Weights of a small sound classifier.
Model: 9.1M parameters, log mel input, norm rmsnorm, activation gelu_tanh, moe top_k, layers 10.
Data: trained on synthesized solo parts of chorales (CocoChorales), 149.4 epochs.
Rows from expert 8 of block 5, named by matrix and row number. Rows with one number belong to one neuron. Each number is 200 + 40 x the weight over its row's rms, rounded and kept within 0 to 999. All counts start at 0. After the name is the row's rms in percent of the matrix's.
# up: expert up (model.blocks.5.mlp.up, 16x128x256), inputs 0-63
# down: expert down (model.blocks.5.mlp.down, 16x256x128, transposed), outputs 0-63
up.34,086,201,289,253,221,135,211,238,214,215,170,178,195,266,171,205,128,192,170,164,261,214,139,246,214,222,216,226,115,211,225,158,243,192,232,193,274,159,204,175,197,218,216,237,181,245,146,199,191,173,236,221,208,274,234,242,255,184,175,211,214,221,186,135,194
down.34,102,213,180,157,268,229,188,169,132,193,247,144,172,146,218,163,217,201,247,199,168,146,147,160,184,160,158,172,232,189,211,218,199,215,194,155,198,299,137,184,187,91,197,197,156,209,172,194,224,261,148,191,186,193,143,263,208,200,166,228,202,209,197,140,197
up.35,093,284,242,197,236,155,124,238,227,196,168,245,157,151,127,242,163,202,220,237,269,161,219,242,240,179,182,210,168,208,166,210,179,144,211,257,200,142,216,213,234,231,227,245,213,173,171,232,205,176,164,252,104,217,233,195,159,235,198,253,169,172,191,198,190
down.35,094,204,182,172,204,199,245,130,180,238,207,162,269,225,286,272,166,251,188,261,89,227,188,218,201,174,152,234,158,224,223,173,245,225,191,146,208,192,216,265,173,203,181,227,259,283,190,201,215,241,239,165,189,186,191,161,246,141,246,158,215,190,293,163,139
up.36,101,280,138,177,250,198,133,177,158,173,188,232,173,243,255,170,189,103,227,220,191,128,219,211,255,205,227,204,238,156,133,205,235,198,264,150,237,242,129,300,172,253,186,212,213,153,209,168,199,233,203,159,211,192,190,170,216,188,165,217,256,204,131,216,251
down.36,115,233,221,172,101,187,183,224,189,222,183,144,240,228,262,280,225,254,209,267,221,185,120,132,215,225,193,191,139,249,278,190,178,169,171,238,132,173,166,194,197,210,181,145,137,195,239,267,202,186,164,320,220,116,138,195,236,231,205,209,170,209,260,220,230
up.37,096,248,214,122,228,207,166,154,229,192,224,175,214,194,147,148,205,170,237,208,246,238,216,173,172,181,136,182,193,203,257,179,194,200,189,242,181,200,252,271,95,180,185,232,160,183,186,184,203,207,187,195,269,164,190,215,201,250,224,235,210,151,206,205,206
down.37,099,162,161,273,230,193,180,252,169,188,183,154,128,169,221,168,219,216,173,222,192,199,244,204,248,256,220,144,215,223,142,243,208,179,236,132,128,143,217,129,199,190,221,164,175,230,235,233,256,150,200,215,141,251,259,197,144,181,202,211,239,183,168,188,214
up.38,087,174,217,209,221,173,166,234,220,127,153,182,242,252,184,161,271,194,256,195,173,220,235,179,229,176,209,187,165,164,142,171,137,136,217,127,223,197,220,206,265,178,214,210,173,157,208,181,204,228,223,236,215,147,143,183,248,181,251,217,239,188,145,177,175
down.38,095,261,144,241,273,249,198,213,215,228,275,219,217,164,167,263,242,120,195,137,238,232,233,175,281,217,195,145,127,188,235,207,198,240,254,242,233,139,178,204,183,181,154,242,193,160,199,107,185,192,174,200,226,215,175,299,304,221,261,216,156,154,260,228,157
up.39,084,182,298,220,168,147,212,268,192,150,212,202,129,221,174,212,213,235,122,239,197,212,179,178,246,269,174,208,146,172,247,173,172,228,240,142,215,100,166,239,229,201,204,303,220,227,190,167,170,238,198,217,209,177,208,151,162,254,181,234,207,207,217,205,179
down.39,103,185,200,235,190,176,194,238,141,219,189,146,129,202,184,148,235,163,168,212,228,211,206,165,186,127,95,218,200,242,186,216,295,211,198,186,202,310,247,186,163,156,151,221,201,182,207,178,95,274,203,170,144,141,164,178,224,198,164,185,192,219,238,110,279
up.40,111,250,144,274,127,262,182,216,163,228,149,240,214,240,219,227,87,223,122,197,185,155,194,201,231,187,171,176,235,208,192,161,253,211,273,276,193,196,200,193,206,224,209,171,225,193,283,219,242,182,145,210,155,109,255,152,178,156,216,151,184,159,159,209,218
down.40,100,247,185,147,218,135,204,194,278,180,257,231,219,234,123,180,216,229,222,159,199,215,239,179,216,228,233,242,276,266,195,164,229,277,164,142,203,209,142,265,245,270,186,215,180,173,221,201,242,251,212,124,226,192,219,200,192,212,214,211,266,243,216,231,209
up.41,122,198,198,244,241,189,180,265,131,165,158,80,173,205,195,179,231,210,250,156,189,151,148,213,295,87,197,209,205,217,205,205,232,267,270,139,164,240,263,200,208,164,250,269,232,169,177,281,116,227,216,197,209,190,240,214,188,176,188,181,195,239,194,131,191
down.41,102,224,227,124,143,206,173,194,200,209,250,215,204,211,195,258,207,181,222,248,241,124,197,206,101,286,184,234,192,167,270,221,189,190,116,198,189,227,195,246,172,261,166,206,179,184,191,149,268,164,176,192,129,243,240,223,183,104,207,202,181,196,232,166,170
up.42,089,194,205,207,228,182,184,226,215,209,235,289,214,179,146,165,190,186,139,129,180,191,181,284,209,175,115,227,255,192,171,210,153,228,246,180,205,182,194,227,160,140,209,158,133,213,208,192,194,237,232,153,282,204,187,192,200,156,293,176,235,242,197,215,240
down.42,096,126,270,119,215,193,200,146,228,234,192,184,193,216,159,207,176,243,211,240,212,261,194,162,256,205,247,132,170,189,117,83,319,228,180,161,205,137,239,226,255,251,164,275,132,188,147,175,189,192,184,200,167,215,182,259,159,269,202,225,135,222,151,139,262
up.43,105,186,189,254,228,152,282,204,150,271,261,239,232,244,208,170,199,136,208,231,171,196,260,196,155,208,195,225,296,227,252,195,171,173,186,215,143,167,156,133,230,176,170,237,216,170,169,138,130,194,278,197,195,254,257,177,195,213,170,229,218,154,166,177,169
down.43,106,259,190,178,226,194,182,212,149,233,197,166,219,147,171,236,183,200,154,207,234,139,104,171,141,271,100,224,100,208,115,200,241,214,237,254,237,186,161,182,170,201,230,200,197,295,118,224,143,248,161,154,187,217,165,183,220,208,248,210,162,202,107,183,172
up.44,110,250,229,189,144,216,285,243,235,216,199,190,255,231,162,256,223,193,161,196,245,156,131,192,237,244,278,230,101,192,153,167,221,145,260,220,169,186,180,150,222,215,267,158,194,221,230,200,231,231,175,215,187,151,172,141,201,214,185,239,230,147,158,167,195
down.44,097,264,235,203,218,236,154,150,195,233,176,183,231,168,174,180,211,279,306,246,157,224,217,187,205,251,220,264,268,156,181,185,160,193,176,221,194,238,243,213,238,245,205,207,208,200,140,174,222,195,204,183,199,264,206,186,151,190,175,168,173,226,158,220,185
up.45,090,281,235,117,183,273,271,165,153,143,190,230,165,166,221,155,203,186,180,250,260,166,197,193,265,233,245,196,258,208,225,241,242,187,175,212,164,250,119,205,163,151,231,206,276,208,211,230,188,183,242,207,119,163,189,215,220,177,124,177,329,154,313,193,183
down.45,100,218,211,215,219,189,195,166,177,188,206,272,231,249,227,200,223,279,199,200,152,238,198,169,171,288,166,166,208,215,163,164,109,219,175,185,242,121,254,235,231,209,176,235,252,206,244,217,215,175,230,204,236,224,242,102,193,230,235,188,164,199,150,146,239
up.46,091,218,164,195,144,193,250,244,224,163,212,228,250,203,210,113,176,187,211,221,290,184,182,200,212,216,224,193,194,207,188,251,138,166,293,213,248,150,228,181,93,230,165,183,191,94,190,155,261,188,170,152,166,223,175,172,249,219,182,238,210,192,207,236,160
down.46,090,186,269,248,252,235,159,233,157,200,237,243,161,147,260,244,217,145,204,149,133,149,240,211,159,150,258,230,175,195,234,156,236,237,144,196,199,231,252,252,190,168,142,163,245,223,193,254,194,166,283,172,210,208,200,261,196,210,88,198,163,213,129,197,209
up.47,081,186,244,194,188,265,229,218,226,167,138,261,162,177,238,240,243,209,211,177,254,188,202,277,187,192,212,182,127,215,238,228,257,262,188,152,135,258,219,137,258,181,223,213,201,165,170,179,230,233,184,110,209,165,219,173,168,216,211,153,151,264,183,167,171
down.47,092,235,227,204,185,217,219,304,205,138,166,184,167,219,148,225,206,160,205,190,211,228,228,205,177,160,235,185,309,192,244,208,143,133,253,193,211,89,209,177,219,180,224,235,145,189,230,154,192,251,248,183,211,159,168,186,232,151,161,214,207,181,170,297,204
up.48,108,269,154,220,216,260,204,133,226,226,186,225,184,181,242,136,170,234,216,212,146,194,146,222,288,133,216,277,94,213,243,204,155,216,131,200,235,181,269,178,143,239,194,122,227,199,228,208,235,266,191,191,225,218,270,129,249,129,227,196,205,218,214,235,96
down.48,113,200,207,183,215,173,225,221,179,209,89,183,214,106,205,206,223,211,290,199,196,122,224,239,279,132,235,159,190,185,181,161,171,168,150,181,178,238,168,177,215,209,189,228,136,183,199,198,238,252,187,131,202,242,214,240,208,148,181,244,146,224,205,216,240
up.49,126,219,211,230,203,179,166,209,245,157,246,211,227,167,188,229,219,232,252,184,238,237,225,178,198,172,261,206,264,162,239,234,199,199,184,155,113,235,235,234,249,228,240,207,233,195,269,246,214,131,247,256,166,275,127,210,129,152,212,176,215,235,251,227,190
down.49,111,183,181,207,120,236,188,190,169,157,183,160,298,167,125,220,181,273,222,185,217,196,170,193,156,142,189,235,145,258,171,206,192,141,212,237,233,285,185,208,181,241,177,145,195,281,243,223,250,195,188,176,196,258,184,273,215,216,191,211,203,239,176,171,229
up.50,081,168,179,204,196,180,185,163,233,175,221,198,198,203,197,144,100,177,285,200,156,192,239,220,225,201,198,272,147,231,157,122,145,207,181,198,192,154,216,182,123,189,130,160,260,104,234,179,194,197,261,194,154,234,191,245,227,222,221,189,157,196,209,213,130
down.50,097,185,141,199,195,209,207,177,200,189,140,179,173,172,258,144,257,210,146,226,185,185,171,204,300,183,214,152,184,184,286,253,232,283,130,221,221,225,252,189,161,210,169,121,100,174,188,261,159,214,137,173,253,192,185,217,200,235,172,193,205,209,225,229,260
up.51,097,220,262,213,186,222,206,169,207,176,200,233,251,186,134,296,250,242,172,200,189,176,220,166,163,186,213,153,176,207,112,212,176,228,239,199,150,232,174,186,182,217,228,253,127,217,199,247,152,141,169,215,206,205,248,218,173,199,228,252,181,236,172,204,81
down.51,095,182,204,166,231,161,222,229,243,144,187,190,180,131,213,217,165,265,179,165,182,192,177,203,176,272,187,246,196,150,229,156,281,249,137,175,243,163,245,217,203,206,213,210,234,255,192,195,192,228,217,168,230,183,232,231,177,200,238,258,207,215,210,230,199
up.77,107,238,246,221,232,114,229,199,200,211,299,229,209,156,147,256,195,205,74,213,264,190,145,147,274,249,229,275,210,195,214,143,233,167,199,202,150,175,157,217,237,140,158,187,192,180,188,168,216,175,245,156,149,175,200,209,200,230,184,183,161,194,220,154,158
down.77,107,172,234,178,166,246,208,264,183,173,117,197,241,183,197,223,244,184,220,209,205,181,257,246,178,172,164,198,257,235,71,149,186,232,289,252,219,232,191,251,192,143,215,174,276,223,242,205,193,209,164,179,314,180,211,265,253,152,201,186,233,236,242,267,159
up.78,100,193,109,246,200,181,143,219,263,204,176,294,141,202,229,221,248,157,243,188,189,160,192,228,219,202,212,275,240,252,141,161,217,192,213,152,227,244,189,199,152,164,251,182,226,207,185,220,198,223,208,174,235,208,154,138,244,256,220,195,187,147,149,150,203
down.78,098,280,182,159,182,174,198,217,182,256,191,186,241,263,215,173,141,194,169,235,153,241,204,171,228,218,219,137,175,237,167,231,240,127,170,196,191,242,171,182,252,211,259,259,170,123,181,218,201,185,187,214,161,211,284,177,229,191,219,132,163,205,272,245,217
up.79,100,206,189,197,218,168,160,164,213,175,193,247,128,207,249,255,205,213,256,210,173,187,204,252,238,227,221,190,173,145,202,192,179,272,146,220,199,229,248,199,268,193,209,174,171,216,188,250,188,190,177,172,288,205,209,148,167,246,222,83,184,214,214,151,205
down.79,100,166,145,228,209,195,229,208,199,192,153,170,191,253,163,111,166,254,257,192,249,215,173,252,287,234,282,168,243,155,193,139,196,168,209,153,185,202,261,194,234,169,233,227,286,191,212,197,179,204,252,295,115,243,153,164,241,179,276,215,212,178,198,268,202
up.80,081,216,191,218,173,215,182,239,186,188,166,191,259,173,195,220,169,257,131,163,231,207,183,187,261,194,256,178,153,249,173,171,222,194,262,208,241,121,277,173,194,207,180,205,225,187,297,139,246,252,183,197,229,170,143,193,234,195,103,194,207,274,207,283,223
down.80,092,262,240,177,231,216,265,181,176,232,244,193,178,203,162,188,200,70,278,221,188,217,192,263,185,179,192,213,255,204,159,200,103,241,174,173,175,183,201,169,161,288,198,258,149,203,153,224,196,255,194,236,185,187,181,191,138,255,247,237,227,139,254,223,175
up.81,099,158,243,142,236,176,159,253,189,254,251,259,230,135,262,211,233,151,211,200,223,233,133,221,185,204,199,167,262,182,190,225,192,207,234,228,167,216,241,169,189,222,135,222,201,164,229,186,178,168,213,233,175,197,215,162,178,217,224,213,158,212,166,192,203
down.81,101,142,212,187,200,129,260,128,186,144,199,180,233,145,170,237,188,239,152,192,173,162,240,140,250,203,248,204,227,249,187,161,220,183,196,206,192,144,233,174,180,162,221,192,233,326,134,212,246,162,252,159,200,237,176,178,262,246,180,234,237,180,216,137,229
up.82,107,179,215,258,185,178,190,211,185,256,139,223,220,177,241,196,233,208,163,214,189,213,142,180,219,162,213,268,190,222,125,201,176,207,243,269,148,210,159,232,280,181,218,229,140,255,238,289,224,169,194,161,110,177,314,190,204,222,208,202,179,199,216,206,209
down.82,095,237,259,139,137,213,213,132,220,169,187,205,207,189,172,178,179,212,273,203,183,194,244,274,281,190,254,242,256,174,237,145,180,254,121,213,183,225,205,168,249,257,207,160,203,149,166,189,167,162,246,232,147,231,206,121,185,119,162,242,185,138,200,249,208
up.83,095,199,227,218,259,197,143,203,208,198,157,212,186,157,243,129,213,219,250,195,250,188,223,246,179,116,208,245,175,167,198,207,168,201,180,217,179,214,165,105,211,214,209,144,198,202,190,106,153,188,221,269,223,235,136,158,158,285,231,165,202,216,150,209,187
down.83,092,214,180,195,162,257,148,165,231,207,139,148,212,209,224,227,257,119,121,233,182,192,177,142,235,211,200,211,173,262,187,203,222,152,285,249,191,193,224,224,169,118,180,195,220,189,204,276,167,219,149,142,206,207,228,216,214,138,221,186,214,170,222,250,274
up.84,111,218,175,225,208,246,223,179,172,253,153,215,85,220,279,225,130,230,177,242,144,215,154,179,225,173,217,239,205,131,168,180,218,207,170,198,190,182,180,262,146,211,237,210,197,227,193,213,183,172,141,111,188,195,223,163,184,172,161,189,203,182,182,244,214
down.84,121,170,172,233,213,134,286,177,199,180,150,255,141,207,187,144,224,254,162,207,223,166,213,187,197,246,108,152,227,265,196,226,207,214,220,179,277,211,190,108,187,295,170,185,222,218,208,200,130,178,215,160,248,221,163,165,206,161,193,184,244,187,194,189,117
up.85,098,120,201,197,224,190,177,196,225,213,130,123,155,203,203,204,259,146,173,167,276,242,245,224,239,212,270,231,180,162,182,190,198,189,206,192,196,137,212,144,263,146,209,266,204,204,249,227,239,178,176,194,187,182,151,196,165,177,250,192,170,162,270,211,135
down.85,101,134,161,219,181,236,302,193,239,204,238,244,205,278,231,203,93,169,150,97,138,153,243,226,217,243,176,92,248,152,239,109,182,203,211,100,210,219,201,210,212,260,208,196,263,222,166,127,207,145,172,185,153,227,175,159,208,223,167,177,151,158,162,150,153
up.86,085,155,161,122,259,186,180,236,201,141,176,152,179,260,196,205,170,200,164,210,173,125,228,184,198,240,276,234,163,170,186,254,172,198,228,217,266,189,213,208,142,184,148,102,201,224,210,229,216,214,326,209,175,262,194,253,237,198,230,251,288,200,239,145,211
down.86,096,223,212,240,198,182,204,197,213,173,234,186,213,183,273,174,150,163,195,183,182,204,167,177,188,156,251,219,187,190,199,172,178,207,176,174,161,176,131,199,248,229,211,226,288,262,185,193,130,220,136,216,213,145,217,119,120,169,201,237,189,163,193,141,232
up.87,112,188,187,190,244,165,229,223,142,203,192,200,193,221,256,139,171,191,128,191,170,258,159,104,246,199,327,158,183,161,273,151,246,176,203,199,183,142,227,115,127,139,166,228,221,176,168,241,255,203,194,197,227,194,160,169,193,255,226,235,222,189,194,251,185
down.87,096,195,193,168,227,133,155,215,243,224,228,175,184,138,102,167,209,202,222,234,279,132,251,243,186,202,190,196,246,214,134,295,141,183,166,194,241,242,217,193,226,301,130,201,186,202,195,153,156,184,180,213,148,291,275,208,238,197,193,214,202,194,173,143,211
up.88,111,190,186,181,108,208,190,196,198,177,178,176,188,180,229,174,168,130,256,199,219,146,191,164,231,205,177,197,184,211,271,256,201,215,185,273,233,217,193,99,196,223,234,181,201,182,218,133,224,241,229,256,212,205,156,240,191,200,169,112,245,212,236,135,207
down.88,104,216,228,252,229,169,223,230,206,208,196,201,116,159,224,162,171,217,159,202,244,230,229,283,192,180,180,219,224,180,177,204,155,164,298,172,279,231,238,264,215,223,206,232,257,206,166,239,159,193,122,202,215,178,143,129,173,168,192,249,206,200,191,240,225
up.89,095,201,238,236,228,266,249,178,227,205,215,235,233,213,192,215,173,104,245,243,168,217,265,214,297,190,134,248,251,117,196,185,184,222,196,171,207,146,242,217,198,170,189,341,187,190,204,134,222,115,236,245,180,220,214,192,200,94,156,223,180,232,157,184,216
down.89,090,203,216,210,179,202,222,205,207,206,159,166,211,105,220,179,228,256,197,253,227,172,152,229,172,242,288,169,184,176,182,278,116,205,213,200,251,195,235,220,241,182,215,155,63,222,212,182,173,195,133,207,196,150,169,237,129,220,277,173,192,245,191,202,165
up.90,106,255,224,243,201,159,267,147,170,200,190,170,146,199,224,161,172,246,160,191,191,218,231,218,185,213,117,145,185,193,203,152,236,239,138,197,186,219,217,169,201,195,197,252,303,172,220,81,170,267,175,218,221,216,188,168,241,124,225,185,264,279,165,195,202
down.90,104,220,193,232,150,207,135,237,220,236,177,191,145,174,193,150,210,177,183,212,196,161,157,273,209,260,183,225,222,174,219,302,162,196,93,279,233,241,182,153,213,209,182,169,179,223,129,259,167,231,238,216,188,193,279,260,250,160,230,238,182,212,229,131,183
up.91,106,226,228,172,187,118,212,193,172,178,216,197,202,194,210,245,182,202,171,260,268,241,201,154,301,137,225,172,174,150,176,241,174,263,123,178,233,162,196,261,203,240,216,241,225,162,181,212,117,156,191,240,213,265,240,212,211,235,227,244,244,198,168,246,207
down.91,101,189,210,185,196,215,117,303,211,149,219,253,178,209,207,216,204,171,131,142,266,230,208,221,117,250,186,251,202,245,132,107,226,160,221,183,168,172,269,200,167,270,245,238,193,248,182,210,195,138,205,178,173,151,203,160,189,267,178,184,257,241,256,252,215
up.92,082,279,263,166,195,228,202,195,164,229,247,191,284,188,144,199,245,176,195,205,229,186,171,211,164,204,278,188,228,257,209,224,161,211,168,235,230,233,173,202,190,180,182,109,215,230,211,219,222,190,130,183,135,241,238,187,224,178,182,229,221,212,248,209,245
down.92,099,148,153,234,270,205,133,205,173,247,211,224,173,200,227,181,127,168,247,129,192,264,162,237,183,185,184,212,165,78,178,158,225,157,227,166,274,190,183,180,257,175,194,226,185,174,204,210,205,262,187,218,131,182,207,225,198,253,251,245,169,162,142,182,252
up.93,091,201,220,286,234,149,170,261,218,195,179,221,231,161,163,186,176,275,165,252,203,152,241,149,217,226,223,223,217,117,159,166,159,222,175,168,143,185,220,179,236,229,206,217,175,186,244,296,224,163,154,156,224,154,225,206,163,259,196,189,232,215,185,180,176
down.93,092,148,199,214,180,209,256,137,264,119,220,254,218,269,159,180,194,277,219,210,184,150,179,223,192,183,230,219,163,271,202,192,226,247,188,217,157,233,216,180,161,208,125,155,248,163,222,131,168,195,219,211,194,244,283,212,185,170,217,203,193,213,155,170,216
up.94,092,214,239,170,234,278,185,163,173,163,248,265,193,247,167,130,268,206,207,163,153,236,244,194,277,208,178,202,180,182,214,206,205,227,142,227,237,213,182,283,208,227,195,133,174,298,188,231,217,180,140,152,196,200,228,192,225,207,164,145,202,215,182,203,180
down.94,111,161,199,166,240,196,214,279,238,255,223,194,177,223,193,170,197,112,198,199,268,223,190,208,158,233,257,195,169,120,162,225,197,206,196,225,238,212,183,181,181,121,187,202,286,152,222,141,184,192,195,193,269,187,209,187,203,247,175,229,238,241,210,276,201
up.95,084,218,136,153,231,194,190,179,258,186,169,264,123,233,180,193,243,210,185,194,147,209,229,222,248,192,216,203,219,147,176,257,182,202,222,227,210,165,187,235,182,218,211,239,173,271,224,175,198,186,238,251,182,190,269,166,157,177,182,116,225,238,242,148,203
down.95,100,198,172,231,141,245,230,173,203,207,288,212,237,204,186,159,149,176,175,272,194,260,198,187,211,243,121,245,116,169,190,187,231,251,209,178,213,190,252,160,178,174,221,240,218,200,204,222,218,277,209,187,242,189,249,195,129,220,213,245,223,245,129,256,121
up.96,100,159,194,95,198,202,138,182,135,234,214,273,131,224,202,169,246,234,179,184,214,241,62,193,207,204,230,147,125,245,134,213,197,203,209,261,144,150,234,231,172,173,149,148,142,161,226,184,150,223,147,222,114,193,223,212,160,270,234,205,223,131,188,201,196
down.96,100,265,236,239,253,214,138,136,181,162,180,167,275,149,254,222,224,217,200,173,206,153,224,136,134,185,242,211,226,175,225,172,142,215,242,200,224,221,231,201,174,208,148,182,155,177,208,199,168,188,212,158,179,241,229,244,176,192,193,251,214,224,203,207,194
up.97,088,151,228,159,187,219,228,241,181,233,132,237,232,210,206,211,213,173,159,255,238,210,221,156,217,244,179,235,253,251,209,174,209,175,184,258,189,262,173,209,182,220,206,150,195,177,193,190,278,235,179,195,263,199,185,179,201,166,200,215,144,220,150,236,206
down.97,088,223,203,190,237,179,207,172,246,144,237,190,242,260,249,200,194,208,183,236,178,124,150,224,248,139,285,170,217,219,201,168,145,166,292,159,252,125,226,246,167,130,209,184,274,217,185,211,226,203,269,157,205,162,227,185,178,230,203,190,204,234,233,237,248
up.98,069,180,185,185,168,259,202,174,147,142,240,275,177,232,275,210,254,208,134,168,282,257,229,253,204,129,212,146,169,192,215,217,245,192,234,137,185,199,246,182,181,195,173,189,280,78,178,166,188,196,215,186,164,225,170,136,243,183,256,201,233,210,182,231,230
down.98,101,201,169,166,200,146,129,220,184,136,220,176,212,153,190,195,180,188,209,150,132,164,205,206,180,197,271,225,166,189,211,173,110,121,168,142,216,185,130,250,253,147,140,176,206,226,272,234,240,124,227,163,192,183,183,131,207,241,147,209,188,242,112,180,173
up.99,083,246,145,216,190,239,183,227,168,147,248,233,224,236,272,207,194,284,66,157,251,156,226,196,206,241,180,189,203,175,252,219,135,195,188,228,168,226,185,156,189,151,249,247,235,238,204,207,179,195,199,192,131,159,250,252,210,219,209,236,171,166,147,197,150
down.99,090,232,245,149,207,178,259,226,211,233,228,210,185,224,195,151,204,195,265,251,226,123,211,247,203,216,226,193,204,170,146,189,173,209,181,163,257,188,214,231,250,206,156,184,181,193,183,179,238,187,134,247,187,187,211,251,183,157,174,130,209,232,164,199,174
up.100,109,214,116,144,261,138,215,209,216,185,278,151,172,218,136,196,175,206,201,155,202,239,204,208,187,214,198,203,226,242,186,194,175,165,213,248,218,183,209,171,319,210,286,221,275,205,194,201,192,168,169,173,120,173,163,200,217,176,154,183,218,133,248,258,193
down.100,096,238,103,238,208,185,225,177,233,284,242,180,178,157,255,115,193,207,186,206,254,256,237,226,209,186,170,212,174,192,178,200,212,164,191,205,242,258,195,190,146,198,209,221,182,226,235,227,227,257,175,259,276,181,121,195,184,256,206,203,202,199,224,188,192
up.101,096,293,188,221,197,250,237,152,211,229,161,182,267,140,190,249,168,256,226,170,209,199,119,234,206,172,180,186,231,213,165,228,173,228,199,242,212,209,237,227,197,204,215,125,298,231,158,202,143,305,161,217,213,197,167,170,271,175,263,160,183,189,147,250,164
down.101,102,124,134,182,226,211,251,182,191,247,167,195,164,254,210,189,279,215,200,203,161,171,175,198,188,201,183,210,116,137,257,218,126,239,108,223,151,183,172,217,187,250,214,275,204,159,188,191,185,266,161,208,174,188,235,230,192,187,110,185,241,186,198,210,205
up.102,083,251,199,149,209,246,211,208,183,230,144,208,169,141,209,301,198,224,174,199,218,176,191,244,143,170,177,187,169,257,277,228,186,228,280,157,165,180,240,157,212,150,148,202,130,158,244,244,203,221,157,246,167,202,215,192,231,176,238,82,235,167,159,300,137
down.102,104,179,196,211,137,203,191,219,151,177,235,260,260,201,212,109,238,142,169,211,124,193,215,183,288,258,232,158,229,153,161,139,158,187,182,170,177,180,232,171,241,158,235,157,250,255,195,181,178,179,229,213,146,152,204,154,141,196,175,189,148,139,232,148,231
up.103,082,258,264,195,167,179,201,239,211,192,237,232,160,191,187,211,199,208,210,197,241,171,206,232,220,208,199,250,189,191,237,202,163,167,293,233,207,230,228,197,224,190,104,253,163,206,178,159,210,188,165,166,271,172,173,231,168,180,236,239,210,265,251,186,181
down.103,086,224,218,262,127,179,212,201,243,242,148,258,226,177,220,203,278,175,245,216,138,212,138,128,302,199,194,192,234,202,283,191,224,235,156,207,274,226,197,271,228,212,229,203,211,249,268,178,177,239,219,203,243,223,215,146,255,216,234,240,198,214,193,231,197
up.104,097,143,234,218,294,186,197,196,161,260,123,132,153,156,207,187,204,198,206,245,254,212,218,278,139,205,171,145,203,120,156,267,198,155,254,187,217,141,221,162,261,210,182,208,201,190,204,241,162,226,183,202,203,167,232,189,123,240,165,178,182,194,213,190,139
down.104,095,241,188,183,160,222,227,215,267,176,226,258,201,227,244,211,217,147,141,162,238,173,171,281,173,219,210,257,181,155,209,148,250,283,168,244,230,144,220,223,242,206,180,199,251,167,294,184,222,170,238,172,202,166,261,187,173,244,259,264,200,160,226,154,242
up.105,099,162,281,140,204,168,217,243,215,173,234,214,188,171,168,140,101,269,230,233,213,260,201,221,288,240,191,146,159,209,188,211,176,229,227,188,189,153,204,215,230,222,184,186,117,219,159,179,210,112,213,198,227,231,298,248,201,243,197,109,269,199,275,178,143
down.105,088,177,143,130,133,198,148,283,233,216,167,139,225,236,187,207,240,168,167,165,239,196,184,168,186,229,159,187,260,257,226,163,266,209,147,245,180,202,266,280,236,236,160,226,224,150,174,254,195,253,214,177,199,163,160,189,144,266,190,204,230,230,144,270,219
up.106,099,219,131,225,152,176,219,200,237,212,277,187,177,237,163,214,191,233,139,199,189,230,205,158,168,200,261,174,288,276,197,260,265,167,265,205,157,226,244,263,220,234,140,182,233,245,241,162,162,236,258,253,255,135,160,197,213,210,182,245,266,194,201,183,216
down.106,099,177,222,170,161,232,203,169,189,243,153,177,218,187,182,213,214,245,247,223,217,173,184,185,194,212,202,191,160,135,196,153,179,302,147,172,180,200,202,172,225,198,151,263,168,168,185,227,236,133,231,241,220,195,184,150,216,155,280,119,200,156,171,264,241
up.107,079,134,116,148,179,268,285,178,180,218,208,203,256,144,233,213,197,203,242,231,248,240,185,224,282,158,255,160,227,216,218,254,243,277,211,217,216,175,208,212,149,252,174,185,223,246,182,134,202,133,191,204,185,187,145,151,205,150,208,114,217,182,196,273,233
down.107,101,124,259,187,193,218,226,244,203,158,199,214,182,321,149,181,258,206,185,197,175,102,216,170,135,176,247,263,173,230,270,192,200,199,203,118,196,205,204,121,247,176,154,139,112,224,231,249,220,252,190,267,243,218,240,234,240,173,150,212,164,161,137,173,217
up.108,070,210,152,138,219,240,158,233,175,234,230,156,186,167,287,175,220,170,183,183,296,151,218,160,271,206,209,254,235,268,168,235,216,235,269,212,156,145,154,190,197,146,195,215,125,171,202,144,251,191,139,240,134,243,157,197,191,129,170,186,195,226,187,215,197
down.108,102,87,224,177,237,140,188,212,187,190,204,283,242,220,239,132,179,235,221,183,158,196,185,238,218,144,176,160,213,216,255,180,129,125,250,197,207,208,192,267,123,207,169,215,197,267,153,263,223,194,270,188,218,234,219,215,203,204,173,214,236,175,188,281,231
up.109,119,217,175,196,169,176,148,162,168,245,172,249,236,252,178,226,135,216,165,219,206,230,181,205,204,251,204,246,127,161,193,85,210,259,114,205,193,211,148,209,228,176,202,162,236,173,253,201,220,210,223,191,216,217,213,203,229,260,227,235,189,167,140,154,190
down.109,098,228,127,217,166,216,172,213,297,139,242,201,197,157,157,192,85,231,207,232,239,219,205,267,208,116,138,189,193,182,185,221,199,146,170,199,164,205,216,168,214,188,197,170,167,129,292,135,221,175,197,244,139,184,250,156,171,255,209,145,203,136,181,219,164
up.110,114,184,251,154,157,210,164,222,158,175,251,178,281,143,197,183,209,264,199,197,207,204,214,116,231,186,226,221,223,169,188,215,201,176,285,170,185,114,178,231,169,199,172,202,186,255,200,198,213,146,219,179,144,248,188,135,136,227,228,101,164,193,227,189,230
down.110,114,247,247,175,269,186,234,185,206,229,176,175,157,228,203,203,316,188,212,208,183,181,198,183,195,242,124,176,152,192,167,162,170,135,224,163,269,239,176,136,186,134,201,233,209,241,246,193,205,217,228,237,199,238,158,160,179,183,254,266,230,174,196,217,157